Rows from block 4, named by matrix and row number. Rows with one number belong to one channel. Each number is 128 + 32 x the weight over its row's rms, rounded and kept within 0 to 255. All counts start at 0. After the name is the row's rms in percent of the matrix's.
# filt: filter width-5 conv, dilation 16 (model.blocks.4.filt.weight, 384x384x5), inputs 26-51, a 5 kernel for each
# gate: gate width-5 conv, dilation 16 (model.blocks.4.gate.weight, 384x384x5), inputs 26-51, a 5 kernel for each
# out: residual pointwise conv (model.blocks.4.out.weight, 384x384x1, transposed), outputs 128-255
filt.8 103 [136 153 160 135 114  96 109 106 100 115  84  76 140 165  64 144 109 163 122  89 189  64 132  94 125 127 184 114 179 154 160 183 104  77 104 140 139  98 144  83 185 142 110 168 116 130 137 150 126 149  89 111 124  80 106 124 165 140 189 194 177 165 121 124 149 144 134 136  90  75 112  81 184 127 144  74 154 130  96 120 171 131 131 109 113 156 151 125  96 113 156 112 140 140 172 170 122 123 140  80 150  99 136 116 129 167 136  93 158 106  78 169  83  76 169 140  91 153 164  92 136 144  57 189 109 117 148 132 128 122]
gate.8 101 [141 150 183 124  81 130 184 102 117 156 125 132 101 141 149  87 203 149  95 135 150 123  78 141 118 152 166  69 119 101  87 118 181 128 155 118 165 121 122 117 164  64 209 128 163 193 131 151  41 149 127  69 114  91 122 156 125 144  92 169 132 190 141 151 115 125 163 127 152 126  97 120 150 112 114 153 126 114 149 106 104 143 145 121 106  99 115 120 106 124 103 153 161 146 134 131 138 145 113 140 138 127 125 118 127  95 189  92 179 115  93 145 143 168 119  96 154 155 102 142 124 144  72 113 133 124 101 159 144 142]
out.8 107 [117 127 131 144 152 186 124 162 155 160  87 145 117 139 141 145  48 113 146 107  96 112 152 188 126 133 133 105  92 132 186 163 122  94 146 147 158 139 101 126 186 139  97 111 155 142 143 194 147 198 100  95 107 175 103 122 127 135 168 147 128 148 119 119 145 151  90  51 135 179  42  86 182 143 116 128 153 143 158  88 147 102 152  86 175 146 148  77 148 132 151 108  66  92 131 118 119 139 162  84 155 134 139 141 168 150 172  96  99 115 124 159 144 131 121 110 146 131 128 101 132 121 161 123 116  92 135 157]
filt.9 100 [193 167 114 137 110 157 126 190 198  77 174 153 184  85 138 126 137 112  48 118 105 102 158 120 108 111  86 137  84  86 107 129  97 149 117 166  99 144  75 158 119 118 140  96 196 150 151  66  59 112 141  95  81 140 122 121 111 112 137 116 131 127 142 184 147 181  85 158 131 133  80  96 183 146 153  76 144 193  73  93  40 103 125  78 109 162  70  89 114 133 106  93 128 162  78 117 134 155 148  84 179 100  51  76 109 135 125  74 142 115 100 107 139  54 174 184 147 141  69 158  82 124 108  78 145 101  96 168  96 112]
gate.9 101 [106 122 119 132 145 127  75 122 143 109 113  98  85  72 112 133  79 115 101 120 156 135 143 107 124 107 115  91  67 132  70 117 185 147 146 119 143 151 168 166 138 106 207 173 158 172 146 167 171 144 140 137 171 105 169 139 111 170 110 145 150  96 158 167 101 144 131  63 162 120 225  97 127 135 146 113  93 149 202 129 154 148 112 116 126 120 105 112 103  80 113 121  75  96 109 170 119 171 158 179 137 152 137 121 130 120 107 133 126 163 185 145 123 103  74 147 139 146 141 135 110 146  85 116 110  97  50  88 162 130]
out.9 097 [117 134 144 105 164 150  95 189 156 134 185 134 143 139  88 126 150 145 100 103  78 111  68 130 173 112 142  90 121 156 138 139 109 131 179 196  85 156 164 114 115  77  80 127 156 107  92 121  90 138 158 127 133 152 125 170 112 179  90 125 134 141 185 176 142 119  88 178 139 125 204 133 144 107 100 175 111 114 113 128 157  86 117  82  78 142 116  75  94 101 153 148 129 168 189 187  64 121 148  88 158 178 121 139 108 143 105 143 109 107 174  74 138 100  89 161 143 191 139 193 179 120 143 154 135 144 110 124]
filt.10 104 [128 127 113 185 110 118 101 114 170 122 122 165 107 133 119 100 127 100 139 144 151 132 148 131 130 142 129 120 139 147 130 205 131 162 129 136 105  84 100 117 155 104 114  82 178 132 104 160 120 135 173  87 184 152 129 158  70 105 135 170 167 141 108  79 120 150 109 172 120 110 169 124 183 113  86  83 146 148 165 114 102  63 124 120 160 142 106 102 118 107 156 138 129 146 151  94 168 202 170 151 127 102 167 135 145 105  98 174  78 116  79 112 149  97 142 131 158 141 111 137 111 136 116 107  80 155 110  91  73 126]
gate.10 102 [149 190 127 133 125 140 172 123 150 127 157 186 112 105 112 135 131 128 154 106 122 164 106 107  86 177 113 169 110 115  88  99 104 140 127 112 132 150  86 172 121 148  71 137 107 137 135  97 160 137 126  88 149 127 146  71 150 158 107  99 134 110 134 129 123 134 113 140 113 106 130  91 113 159 133 112  97 108 110  94 119  74  71 101  49 140 151 158 108  81 185 146 119 126 151 148 156 102 171 155 172 123 130 170 168 228 163 122 140 101 137  87  87 117 152 156 160 127 116 150 120 152 123 115 119 175 128 113 187  93]
out.10 097 [124 125 159 156 100 106 140 118 139 134 115 124 114 207  92 147 140 116 118 127 129  95 149 147 157 144 128 105 129 117 122 129 130  91 170 116  84 184  97 104 136 207  74 141 138 133 139 108 121 121  70 179 163 174 133 179 182 153 149 135 131 120 118 137  74 152 111 133 123 147  84  74 129 113 107  94  92 116 124 138 107 122 128 136 108 163 114 170  92 126 145 154 152 136 168 195 110 147 148 112 122 151 126 102 137 114 137  95 164 187 173 110 146 106 136 178 120 167 145 151 124 117 166 167 149 114 142 120]
filt.11 099 [102 160 133 125 105 144 164 191 135 159 104 186 115 166 118 161  67 140 115 208  62 147 107  97 133 189 143 112 152 133 142  70 124 111  93 136 136 121  87 182 120  32  83 134  57 119 137 181 191  89 151 102  86 112 151 150 120 128 113 163 171 167 105 110 191 162 110 136 138 140  99 117 105 107 109 135  88 130 158  64 129 133 125 135 141 165 150 133 173 169  91 135 107 166  92 138 176  64 166 148 164 110 130 147 143 139 146 188 101  93  81 107 181 123 133  95 123 100 125 140 180 137 110 141  81 149 144 146 140 100]
gate.11 097 [173 168 126  35 135  83 150 116  87 123 128 103 173 130 120 100 110 146 173  64 106 145  89 134 188  93 124  86 104  95 204 164 118 159 112  74 139  97 107 113 165 159 125 163 109  25  92 148 159  63  80 135 121 106 127 120 169 142 134  87 137 130 170 105 137 141 138 149 160 121 136 161 128  88 130 127  94 130  69 160  98  80 126 132 160 160 103 148 161 215 114 110 119 187 129  83 131 155 112  74 123  98 165  79 128 126  71  60 130  68 132 142 107 162 138 134  97 180 161 143 122  99 142 178 152 114 146 136 149 157]
out.11 099 [137 108 185  94  85  85 136  77 132 162 104 128 130  74 150 126 146 131 113 169 135 194 129 130 131 120 160 164 144 165 138 135 107 159  90 144 128  92 134  96  93 121  98  68 103 201  71 138  80 119  84 174 152 140 189 137 110 123 167 164 111 123  82 148 158 102 111 150 108  54  87 108 174 146 134 204 192  92 112 173 154 157 140 126 126 133 152 126 139 148 202 112 159 152 151  93 115  29 131  91 218 132 139 185 160 152 155 140 138 113 143 110 113  65 153 148 110  80 113 110 180 130 169  79 110 177 112 107]
filt.12 098 [107 100 134 127 124 128 125  98 149 195 104 163 135 114 148 134 109 144 106 134 107 100  86 108 130 137 144 128 144 160 147 139 122  94  64  96 166 150 148 116 100 103 194 137 115 100 158 132 122 117 213 161  94 102 143 155 154 143  73 133 109 116 159 186 106 147 127  93 176 103  99 140 157 143 129 116 164  87 113 166 107 124 100 147  92  63 153 150  77 133 164 166 138 157  80 131 127 122 157  69 147 147 150 170  82 146  70 123 113 149 116 139 154 130 114 131 168 125  98 136 100 162 137  83 128 105  78 141 122  97]
gate.12 102 [133 100 149  78 140 171 109  81 148 115 155 137 123 101 156  71 184 142 136 128 156  72 110 140 125  67 148 146  85 153 111 109 117 116 154 116  80 118 166 104 134 140 167  74  88 123 160 126 139 108 161  84 141 116 108 119 166  90 104  94 139 152 147 122 131 139 174 109 168 159 170 104 106  96 127 156 159 137 143 120 105 174 136  96 142 124 156 188 128 159  89 111 117 176 118 117 148 133 192 169 173  97 110 126  90 202  88 162 181 190  72 134 129 109 135  90 119  93 153 116 157  98 179 102 148 171 166  50 139 117]
out.12 101 [127 113 184 127 110 104  58 115 150 210 143 108 110  91 107 144  80  92 113 142  87 143  91 140 158 193 160 145 187 112 128 117 122  87 137 123  58 122 183 158  95 118 133 162 130 164  92 171 130 137 133 155 145 142  84 106  88 142 103 131 172 117 129  88 135 158 105 114 113 104  82 144  23 161 167  89 129  76 143 176 112 139 119 112 165 130  96 215 132 166 137 147  65  86 191 120 124 117 171  77 134  73 107 124 130 135 140 114 125 146 183 118 103 118  84 149 130 129 135 160 115 179 133 109 165 132 163  98]
filt.13 098 [ 91 113 147 155 111 107  82  78 149 118 146 131  85 139 124 121  52 192 157 155 183 121 159 115  96 142  67  74 132 119 131 158 110 144 174 142 179 155 212 122 133 118 114 171 127 112 160 110 175 139 128 122 102 127  59 145 116 155 106  97 148 103 140 110  94 135 137 165 130 147 170 131  91 160  99 138 123  85 115 163 140 185 116 136  87 169  98 144 124 142 124 169 131 119 103  67  83 177 127  84  79 156 106 163 128 141 133 178 128 151 145 131 158 179 120 105 130  97 204 103 118  98 145 121 103 146 123 125 135  86]
gate.13 095 [142 128 110 153 127 112 210  84 104 143 101 143 171 127 112 138  67 117 109 138 172  96 121 104 107 146 131 134 152 112 161 117  98 125  60  84  97 192 196 135 116 113 115 184 121 140 122 135 145 162 101 127 127 122  82 194 158  57 124 142 132 229 153 107 126 124 108  91 162 144 163  95 103 148 123 177 134  98  97 144 107 102 114 140 199 130 123 119 119 103  86 165 163 123 125  97 150 114 118  84 124  80  82 130 146 140 127 130 106  94 109 121 107 155 173 111 131 134 132 159 131 139 113 102 132 141 158 162 117  95]
out.13 104 [114  93 134  89 126 115 103  94 104 162 171 157  63 169  89  97 197 170 142 143 110  57 122  78  89 127 129 119 124  98 147 157  44 120 136 202 161 106 122 106 105 185 198 133 151 106 163 124 132  89 148 153 134 168 157 157 112 109 140 153 167 202 152 154 168 141 154  81 139 125 127 144  76 110 110 116 128 107 103 105 167  98 166 135 149 152 116  96 140  92 104 145 167 187 123  94 125 112 143 153 109 187 102 131 143 129 124 164 144 108  86 110  84 155  84 166 144 129  77 159  99  59 170  96 123 106 130 123]
filt.14 098 [114 150  56 130 142 119  35 116 132 152  86 132 117 147 115 107 162  51 135  78 127 149 126  79 135  50  42 135 103 166  89 148 105 113 145 139  85 106 116 107 195 140  88 163  94 161 166 138  71 127 151  93  94 108 122 129 141 139 142 128  82 136 181 120 107 128 198 110 110 169 204 153 130 109  84 153 106 118 131  88 124 128 136  90 158  99  97  75  92 100  93 123 144  94 131  82 144 123 150 180 106 114 166 127 180 149 153  93 145 151 165 100 115 107 123  98 140 114 151 109 133 117 152 152  62  88 123 126 110 130]
gate.14 097 [ 74 135 115 170 166 137 132 111 127 177 113  83 140 130 118 182 132 171 171  95 132 136 113 167  77 124 145 153 155 150 135 102  95 106 208 118 139 153  91 123 135 169 148 160 119 155 109 119 151 123 151 107 143 131 155 155 163 125 136 109 143 111 192  61 111 117 159 113 156 134 124 120 119 116 155 130 143  64  77 144  97  92 182 163 131 124  90 136 136 197 155 180 137 147 106 162  82  79 109  40 132 135 110 131 102  81 156 147 112 104 119 149 149 142 126 139 162 116 157 107 192 163 154  83 148 165 124 106 188  93]
out.14 098 [141 124 134  52 150 144 150 189 130  55 121  72 111 187 116  92 125 100 117 140 144 140 172 102 112 105  66 117 140 110 170 100 100 132 101  90  97 145 100 115 129 125 150 179 110 122 128 157 111 132 118  87 121 111 154  80 164 106 101 104 157 149 148 156 161 183  77 208 134 217  94 133  85 125 164  77 151 145 129 107 123 163 150 145 107 135 120 125 141 126 201 202  93 132 132  90 119 103 116 124  77 139 139  94 147 129 184 206 115  92 140 139 107 146 135 167 126 171 115 120 102 125  55 139 177 137  76 153]
filt.15 102 [129 174 127 143 126  96  90  95  91  83 118 144 116 105 157  89 102 161 175 137 137 122 156 156 194 138 104 220 144 120  64  84 138 193 140 128 170 147 115  79 158 146 107 107 131 159 149 109 146 143  91 104 156 168 169 143 121 156 128 103 109 161 174 139 151 107 106 121 151 124 185 166 181 126 123 136 123 142 147 125  78 120 110 111 105 130  99  84 110 133  99  70 113 153 154 140 115 143 119  53 232 133 112 100 146 111 137 115 156 154 157  97 166 122 127 118 118 127 123 142  92 123 150 102  76 147 197 124 133 125]
gate.15 098 [189 118 133 136 134 110 103 148 130 127 108  60 127 148 125  84 215 119 166  78 142 165 121 103  85 121 148 130  79 154 143 156 193 129 161  68 164 154  95 199  96 135 142 161 157 122 115 187 131 142 138 141 117 114 173 104 113  99  75 143 162 105 117 140  93 163 154  97 145  88 180 155 163 112 151 157  97 125 148 153 160  78  83 151 114 151 127 160 171 102 149 135 168 142  96 145  95 122 178  91 167 164 168 166 126 114  86 142  82 150 103 228  62  61 119 150 160 147 153 133  94 107 158 135 108 160  85  96 110 174]
out.15 107 [120 111 132  89 104 136 126 110 107 118 120 115  87  78 129 154 144 108 155 171 130 122 149  42 134 130 148  63  60 117  73 176 132 121 131  74 133  99 119 141 133 103 132  90 141  92 171 126 145 117  77 153 187 120  85  72 141 115 135  84 138 112 189 116 126 122 150 103 131 170 118 184 132 140 130 119 160 141 117 100 101 156  93 166  92  72 118 157 161 134 187 205 141 145 120 112 120 109 125  97 100  94 100 136  75 255 136 179 152 127 135 111 119 137 130 112 129 119 108 114 101 126 121 155 181 156 158 157]
filt.16 098 [121 126 114 125  84 147 101 125 101 123 106 132 115 125 148 135 213 127 142 171 112 156 157 122  96 151 141  94  77 106 106 100 179 171 184 162 160 132 126 149 120 147 118  88 121  77 103 131  71  90 142 118  44 143 132 175 146 128 132  49 159 101 129  82  94 108 110 166  92 207 131 126 104  38 148 110 150 117 123 126 148 103 153 100 113 116  93 173 132  93 134 101 196 139 151 152 111 136 130 140 125 105 167 202 142 144 160  75 181 112 115 144 116 144 152  84 148 141  78 135 131 164 120 114  66 122 174 161 135 126]
gate.16 098 [ 52  66 115 190 118 101 101  96 104  85 146 115  97 126  95 203 103 106 105 102 106  92 136 129 133 148 116 115 141  84  70 132 186 140 178  82 117 107  92 144 170 119 140 143  85 152 174 145 157 147 146  54 107 178 118 106 125 112 172 185 122 129 153 125 151 115 156 123 180 138 134 119 127 164 112  64 106  84 134  95 184 127 109 119 127 132 135  97 102 199  80 128  77 117 139 139  97  48 143 168 156 159 119 131 155 105  59 110 151 111 167 134 108 153 115 154 176 136  94 124 138 151 109 129  89 129 161 136 165 147]
out.16 103 [115  64 128 168 117  83 104 121 119 124 105 121 110 135 171 156 166 133  85  63 112 120 103 134 127 182  76 242 177 102  72 161 104 130  98 173 142 112  86  70 183 128 126 143 137 138 127 149 109 109 173  94  98 113 129 112 125 123  94 137 166 122 122  86  79 136 154 175 159 112 140 127 147 178 141 135  75 124 142 125 139  81 146 128 120 116 128  47 101 149 124  94 144 134 136 117 168 202 173 110 100 101 126 163 132  94 117 128 105 112 140 116 157 179 169 154 153 146  77 151 137 133 133 178 155 159 169 154]
filt.17 100 [146  79 116 100 105 144 104 145 181 126 131 123 212 153 121 159 133 136  58  53 109 161 129 124 135 124 147 125 153 125 111  65 140 140  94 159  82 165 170 145 131 189 109 161  99 147 195 198 140 134 164  99 165 139 121 127 106 146  98  74 141 114 118  98 143 124 173 109 146  98  93 140 125 132 129  93 107 135 120 154 178 140 143 146 135 147 183  99  70 140 159  96  73 121 200 194  76  79 102 119 143 141 141 127 186 127 113 168  84 126 103  66 157 160 154 151 157 104  99 130 189 128 115 123 162 185  65  99 144 131]
gate.17 102 [190 165 135 166 149 149 123 166  93 151  89  44  68  73 127  74 189 137 163 115 140 138 203 142  75 172  56 148 167 108 110 126  69 133  99 122 172 106 129 101 108  88 159 130  62  86 129 195 185 139 153 142 146  84 136 168 163  99  99 158 144  92 173 126  86 161 154 132 100 149 178 102 143 148 128  70  96  80 132 136 133 147 103 214  91 149 120 144 179 128  94  26 173 119 152 121 113 114 166 165 111 155 124 119 111 122 161 149 120 123 130 178 114 138  99 146  85  94  94 119 152  86 164 114 117  81 110 130 131 140]
out.17 100 [ 66 105 155 151 133  59 123 109 122  99  72 169 173 105 137 173 132 181 171 138 127 173 145  91 106  86 176 129 141  77 123 152 129 163 115  76 147 160 156  98 168 144 126 117 113  88  91 162 122 176 151 146  94 186 167  70  92  99 175 101 167 140 106  29 130 160 110 122 131  99 155 100 116  88  93  97 176 156 150 138 152  97 174  49 137 132 138  84 161 150 149 160 139  88 105 137 143 154 175 108 150 143 190  72  95 124 138 154 144 102 116 166 151 135  23 102 106 144 154 100 116 152 110 101 135  53 130 106]
filt.18 097 [155 117  92 104 102  77 134 148 115 155 135  73 160 162 120  96 120 137 184 135  91 134 164  63 145 129 118  85 166 112 124 112  51 141 115 142  84 109 154 150  87 156  89 149  76 156 141 135 117  95 160 116 132 108 135  87  54 119  71  88 146 190 165 130 116  53 146 134  54  97 127 135  87 102 140 118 124 142 122 148 125  83  94 136 102 134 168 135 128 143 152 104 179 160  77 115 120 133 145 176 110 144 183 116  59 131 155  86  87 143 111 146 190 133 119 108 145  96  86 124  74 138 135 161 119  72  91 196 114 141]
gate.18 098 [108 145 138 181  96 151 117 126 160 118  88 149 182 126 145 112 127 113 126 168  68 123 123 128  84 159 131 177 121 176  84 139 109 150 111 136 124  65 132  83 111 145 111 161 128 138 148 113 137 168  97 127 152  85 149 156 104 110 123  79 108 149 123 151 111 112 145  81 125 101 145 124  66 146 146 156 131 130 144 145 115 155  70 130 170 120 131 104 139  70 128 116 149  79 164  79 109 155  99 168 138 140 113  98 116  92  97 116 100 144 151 141 173 137 120 121 102 150 125 105 152 140 123 151 108 166  68 153 154 136]
out.18 100 [108 137  86 137 119 134  95 157  97 189 183 140 144  90 113 141  93 111 122  99 139 111 141 167 134 141 160  78 179 146 108 126 107 189 125  82 183 111 105 109 140 122  64  68 114 105 111 115 169 125 109 187 139 124 157 188 134 150 158 144 106 127 112 191 176 177 125 152 123 160 149 103 125 128 122 226 134  54 109 108 121  97 195 114 202  90 102 146 132 117 127  69 145  78  86  63 146 135 191 106 122 148  66 132 136 102 135 135 123 101 170  87 205 138 149  74 170 123 115  94 104 123 149 148 167 169 148 147]
filt.19 100 [121 144 169 121 187 115 153 168 146 115 136 176  82 149 140 128 141  93 131 117 108 173 154 119 118 131 146  78 197 129 161 155 158 170 159 117 150 147 155 164 127 138 116  91 141 100  86 151  89 142 130 183  90 138 191 162 116 162 109 120 169 126 110 126  87 141 114 106 210 112 153 139 106 125  64 145 145 105 115  93 143 149 114 163 116 101 133 141 164 111 196 103 138 112 122  68 132 153 127 128 117 167 159 123 160 174 118 131 154 150 115  80 207 118 151 115 112 125 119 131 129 116 160 100  83 149 148 140 133 147]
gate.19 101 [101 125 122 100  96 120  97 152  82 148 139  73  95 151 136 151 203  77  97 127 153 151 181 111 180 114 170 114 138  72 126 136 191 111 133 149 161 114 188 136 182 193 106 109 148 109 186 141 140 121 113 132 139  74 118 123 166 199 161 134 155 140 109 131  91 132  72  99 124 108  91 110 103  99 107 136  87 113 156  99 164 156 138 114 111 127 112 161 125 150 129 155 152  97  95  66 128 137 116  66 116 126 129 170 123 114 112 119 119 176  98 101  69 134 133 132 103 130  44  82 115 137 166 175 103 150 160 155  89 164]
out.19 098 [107 175  98 130 122 166 152 122 124 149 128 168 122  98 166  85 170  54  68 116  97  88  93  70  85 136 123 199 108  93 110 159 194 117 129 133 129  75  96 101 164 169 176 126  89 163  89 156 143  89 110 130 167 123 118 146  77  49 135 104 145  81 155  30  85 114 162 136 167 168 107  81 173 124 141 146 129  73 128  97 119  71 145  94 160 137 113 123 102 114 116  93 131 160 135 131 216  34 107 221 133  80 109 163 105 146  96  92 154 127 182  99 103  82 133 108 154 132 144 147  76 116  66 154 115 164 151 116]
filt.20 102 [138  48 143 137 134 152 117 128 113 167 150 121 162 163 112 138 143 145  89 139 129 151 147 116 149 125 101 194 127 107 117 146 127 151  97  89 103 161 105 129 159 123 136 176 109 114 199 104 128 151 102 180  79 106  97 127 202 131 114 161 120 132 131 149 134 179 120 163 145 126 143 106 149 105 141  88 134 118 113  92 125  93 163 150  86 110 108 104 195  85 112  81  96 119 115 175 134  84 121 174 133 153 151 150 124 109 164  95  98 131 158 126 200 183  79 191  94 131 101 172 146 167 111 207 151 204 142 122 117 125]
gate.20 100 [148  47 118 169 106 188  56  77 168 119 129 137 140 124 141 145 118 152 161 148 112 147 105  69 115 178 133 136  88 137 128 146 149 154 129 124 119 151  64 108 134 186 166 155 125 143 157 111 134  90 107 113 152 148 171 108 124 101 140 100 103 169 163 127 118 145 129 143 200  94 118 161 140  80  60  58 140 211 110  90 133 146 123 121 156 152  73 104  50 163 102  52 139 111  84  82 137 134 162 146 124 141 178 105 202 117 133 133 151 144 115 123 114 136 177 143  92 181 165 133  78 123 109 114  84  55 137  85 137 120]
out.20 094 [108  66 124  85  89 139 120 134 137  43 158 204 143  63 143 113 157 125 126 117 148 140 143  82 132  97  91 102 118 117 141 149  74  98 137  92 193 171 106 101 141 131 150 102 124 133 154  79 110 144 149 184 115 116  92  82  70 142 157 118 141 184  39 170  54 151 213  89 115 107 139  96  86 138 105  81  96 127 137 131  87 186 162  89 118 123 107 150 107 103 112 125 147 121  83 210 106 113 130 149 117 124 136 166 126 168 116 112 125  21  96 190  56  57 151 165 115 142 145 131 117 136  87 139 185  90 162 143]
filt.21 096 [132 145 121 157 147 142 113 150  54 128 173 176 127 128 169 149 190 148 178  98 124 144  95 150 128 152 127 137 103 118 120 129 105 141 132  66  88 152 103 144 120 159 146 152  97 141 122 160  63 159  90 180 139  85 101  99 126 128 141 117 175 118 167  92  82 159 124 135 113 172  93 134 128 117 118 172 104  97 163 146 147 138 153 150 164  98 114  82  96 148 129 167 162  83 122 144 146 161 125 172  99 123  76 172 147 170 134 110 155 165 102 162 129 141 179 112 189  99 142 100 148 115 152  62 108 140 121 162 131  93]
gate.21 103 [146 136 120 153 163 185 115 117 145 164  88 122 211 168 150  89 154 130 101 128  77 126 131 114  97 156 173 169 174 166 123 118 147  55 123 146 106  88 103 156 130 139 190  76 128  79  92 194 109 114 129 132 112  99 132 107  73 136 107 160 100 167 114  76 170 141  92  91  90 169 115 120 183 190  98 101 140 101 135 130 100 143 177  87  99 104 211 120 155 125 124  92 116 164  40 168  58 122  82 114 195 182 153  88 110 105 156 120 143 138 123 130 170 164 141 148 112 114 140 121 128 118 167 163 142 115 112  97 150  90]
out.21 101 [151 155 152  96 170 178  69 173 125 158 179  65 108 132 101  87 107 121  74 128 129 180  74 120 154  83 123 116 121  76 140 141 155 166 165 116 152 141 116 109 184 131  71 147 111 111 183 100 131  88  74 133 144 142 145 133 102 102 131 135 165  99 124 207 162 157  98 135 176 140 136 100 113  96 155 165 110 112  95 134 162  85 115 158 129 120 160 124 127 158 157 135  87 111 146 182 151 105  82  85  90  93  73  92 161 104 133 169 112 109 161 111 157 115 187 119 175 128 117 122  81 100 151 144 189 142 104 150]
filt.22 100 [145 191 115 135 158 166 133 148 137 139  76 123 160 115  44  78  89 133 164  83 121 145  99 116  51 148 146 107 127 135 134 144 104  81 139 185 138 158 117 112 155  86 126 145 170 142 179 135 139 118 148 161 151 143  79 129 137  75  93 135 174 101  68 130 127 164 119 128 140 138 134 116 154 140  97 138 111  54 186 134  65  85 125  32 123  81 125 154 114 128 123  64 122 139 106  96 121 152 147 147 145 138 158 241  57  99 162  34 145 160  93  85 114 123 144 100 121  65 135 182 156  72 129 166 114  85  88 121 110 137]
gate.22 098 [123 122 106 119  87 153 183 124 102 101  75  99 108 100  86  92 167 159 229 119 146 166 201 126 101 162  85 149 176 173 160 157 145 133 144 135 112 125 155 169 184 146 140 102 115 137 175  59 120 151 152 102  89 100 165 101  94 201 134 141 150 124 181 133 136 155  94  91 102 134 139 145 152 130 114 214 126  82  94 109 186  97  96 142 120 123 186 118 140 107 101 124 128 105 147 100 119 142 200  99  33 126 105 103 122 166 102 136 105 132 130  92 140 103 142 133 129 148  86  97 141 142 172 105 111  88 118 174 110  99]
out.22 103 [115  94  79 136 105 149 132 134 137  96 128  92  98  70 189 194  84  94  88 134 184 116  96 167 126 105 118  87  95 163 114 132  88 103 168  99 109 148 128 195  74 162 110 100  91 115 163 138  75 141  82 118 140 111  97 139 118 118 130 136 142 173 123 163 137 128 105 143 111  94 161  29 153 128 125 136 165 168 113 139 111  92 121 138  96 156 169 108 162 132  80 157 173 158 125 106 142 131 154 149  64 139  74  89 116 139 108  86 139 117 159 182  93 148 154 166 131 110 130 138  79 171 158 154 127  71 137 138]
filt.23 102 [188  89 167 178 129 169 150 133 102 168 160 111 114 102 124 150  96 153 115 155 118 153  75 140  91  97 202 146 125 142 136 121 145 170 131 126 190 119 186 149 107 122 157 196 114 122 102 107 125 123 135 176 111 125 113 148  95 101 101  87 102 145 157 119 118 104  98 130 149 130 125 127 171 129  71 119 143 146 165  61  98  79 124 176 115 138 131 123 148 156 136 128  95 202 101 133  98 140 153 117 133  79 168 158  99 116 137 129 156 155 116 184 137 152  92 134  97 167 162 133 135 103 122 127 127 161 107 164  66 134]
gate.23 102 [136 138  66 134 153 175 136  83 108 134 107  97  94 130 152 158  66 156 186 126 118 205  83 142  82 147 113 187 173 106 174 129 134  96 123 131 110 130 127 159 147 114 121 167 141  96 110  95 146  57 173 223  91 145 121 135 122 110 166 141  59  96  83 169 181 208 121 136 177 152 102 150 110 150 203 107 167 113 175  74 129 174 145 130 137 127 162 111 129 123 128 115  76  92 136  60 138 109  98 129 139  93 117 100 142 152 159 128 158 141 157 148  82  91 122 127  99 116 172 154 163 137 123  98 168 127 106  97 101 150]
out.23 093 [126 136 132  54 133 150 107  78  91  96 145 120 104 119 108 158  71 112 186 116 129  96 115 149 111 139 100  53 109 125 138   6 114 100 155 163 122 107 161 153 136 135 131 129  92 136 132 183 134 112 129 107 155  93 128 108  97 148 173  50 165 218 209 171 167 135 137 106 140 208 188 147 138 108 100 138  75 149 148 159 121 151 162 108 113 121 120 112 181 191  88 134 148 201 152  95 117  83  92 136 101  95 135  96 127 126 121 133 137  94 113 209 106 115 130 103  99  76 133 121 136 106 164 141 136  95 132 111]
filt.24 098 [168 154 142 144 120 120 135 127 140 166 164 108 128 159 119 115 154 174 151 132 198 149  78 131 166 112 221 124 111 127 152  88  90 101 145 119 156 135 131 139 118  99 197 135 140 162 150 179 110  77 138 159 137 107 181 133  94 148 142 134 179 139  94  77 155 144 113  76 158  88 160 105 129 170 140  99 170 161 153  80 174 156 113 137 163  95  92 131 107 163  84 123  68 159 180 112 107 139  83 162 135 111 130 143 106 199 126 198 130 136 171 138  76 172  98 114 108 107 103 120 127 147 141 155 148 137  64 120  86  73]
gate.24 095 [122 122 127 127 111 143 154 131 118 137 165 129 162  90 129 118 159 114 134 146 152 100 161 116  83  60 122 141 152 121 129 111 113  63 129  83 142  78 129 174 100 161 109 164  88  98 110  67 115 108  88 225 127 125 142 139 144 147 101  93  93 101  66  72 144  61 133 108 120 132 119 120 118 123 108 129 149 133 144 119  97 119 145 141  87 107 103 156 107 141 103 195 144 128  98 195 140 117  99 106 120 199 125 157  77 138  97 115 112  69 163 114  22 175 118 160 133 115 154 128 113  69 156 141 115 127 143 100 173 166]
out.24 091 [100 186 117 148 119 122 163 157 143 121 114 160  72  86  57 139 101 159 125 149 102 134 101 140 147 131 143 173 114 123 143  85 140 157  57 148 110 108  89 156 121 165 144 130 133 105 121 165  75 178 163 122  92 133 104 147 117 113 123 123 108 139 127 159  98 120  98 137 141 133 165 188  95 137 120 160 113 102 130  94 123 101  99 102 128 137 145 101 110  92 172 111 147 123 123 135  88 169 128 185 157 134 186  86  81 143  98 108 146 153 117 190 117 123 126 124 131 118 122 114 138  73 204 124 125 147 138  99]
filt.25 099 [155 114  72 176 165 115  85 150 186  87 138 155 206 114 132 119 177 187 156 132 175  54 134 105 102 130 122 148 105  60 177  87 137 124 185 147 141  97 210 145 164  54 190 168 165 173 117 159  96 110 148 120 190 104 128 134 104 160 116  97 145  89 161 162 165 131 150 110 135 122 135 144 134 111 130  98  92 121  91  75 142 148 134 133 193 128 129 109  45 143 162  89 160 156  95 202 100 144 134 121 217  61  79 147 105 136  99 127 161 140 127 127 170 131 107 165 125 168 190 128 130  66 112 100 129 173  97 141 154  62]
gate.25 096 [135  46 128 132 136 126 118 128 110 132 101 112 173 131 158 116 171 158  54 139 157  80 136  96 114 110 162 111 134 163  46 147  88  88 127 107 130 213 143 112  49 117 176 170 104 151 133  96  92 148 169 110 124 100 137 121 138 144 124 136 151 138 180  86 163 149  90 130 184 139 161 145 140 137  75 189 157 138 110 112 152 107 182 157  98 128  62  89 174 155 134 115 154  98 120  79 169 123 117 135 115 140 123 120 141  58 156 113 172 112 160 142 121  85 153 111  68  98 124 126 154 110 153  88 146 135  98 120 152 138]
out.25 099 [121 133 154  99  97  95 115 175 106 115 166 125 163 125  89 161 180 166 110 120 151 118 165 126 116 115 154 126 139 166  97 208 150 120  58  89  96 123 111  88 133 107 104 112 147 142 138 108 102 193 143 123 138 132 142  88 142 141  97 183 237 125 104 237 158  90 149 121 154  82 155 153 193 117 155 184 137 131 110 135 129 139 147 144 122 131 123 142 143 169 137  99  84 132 157 103 198  70  77 169  36 130  88 149 115 165  97  61 161 107 155 146 105  91  90 134 115 130 170 122 132 153 152 140  95 110 165 194]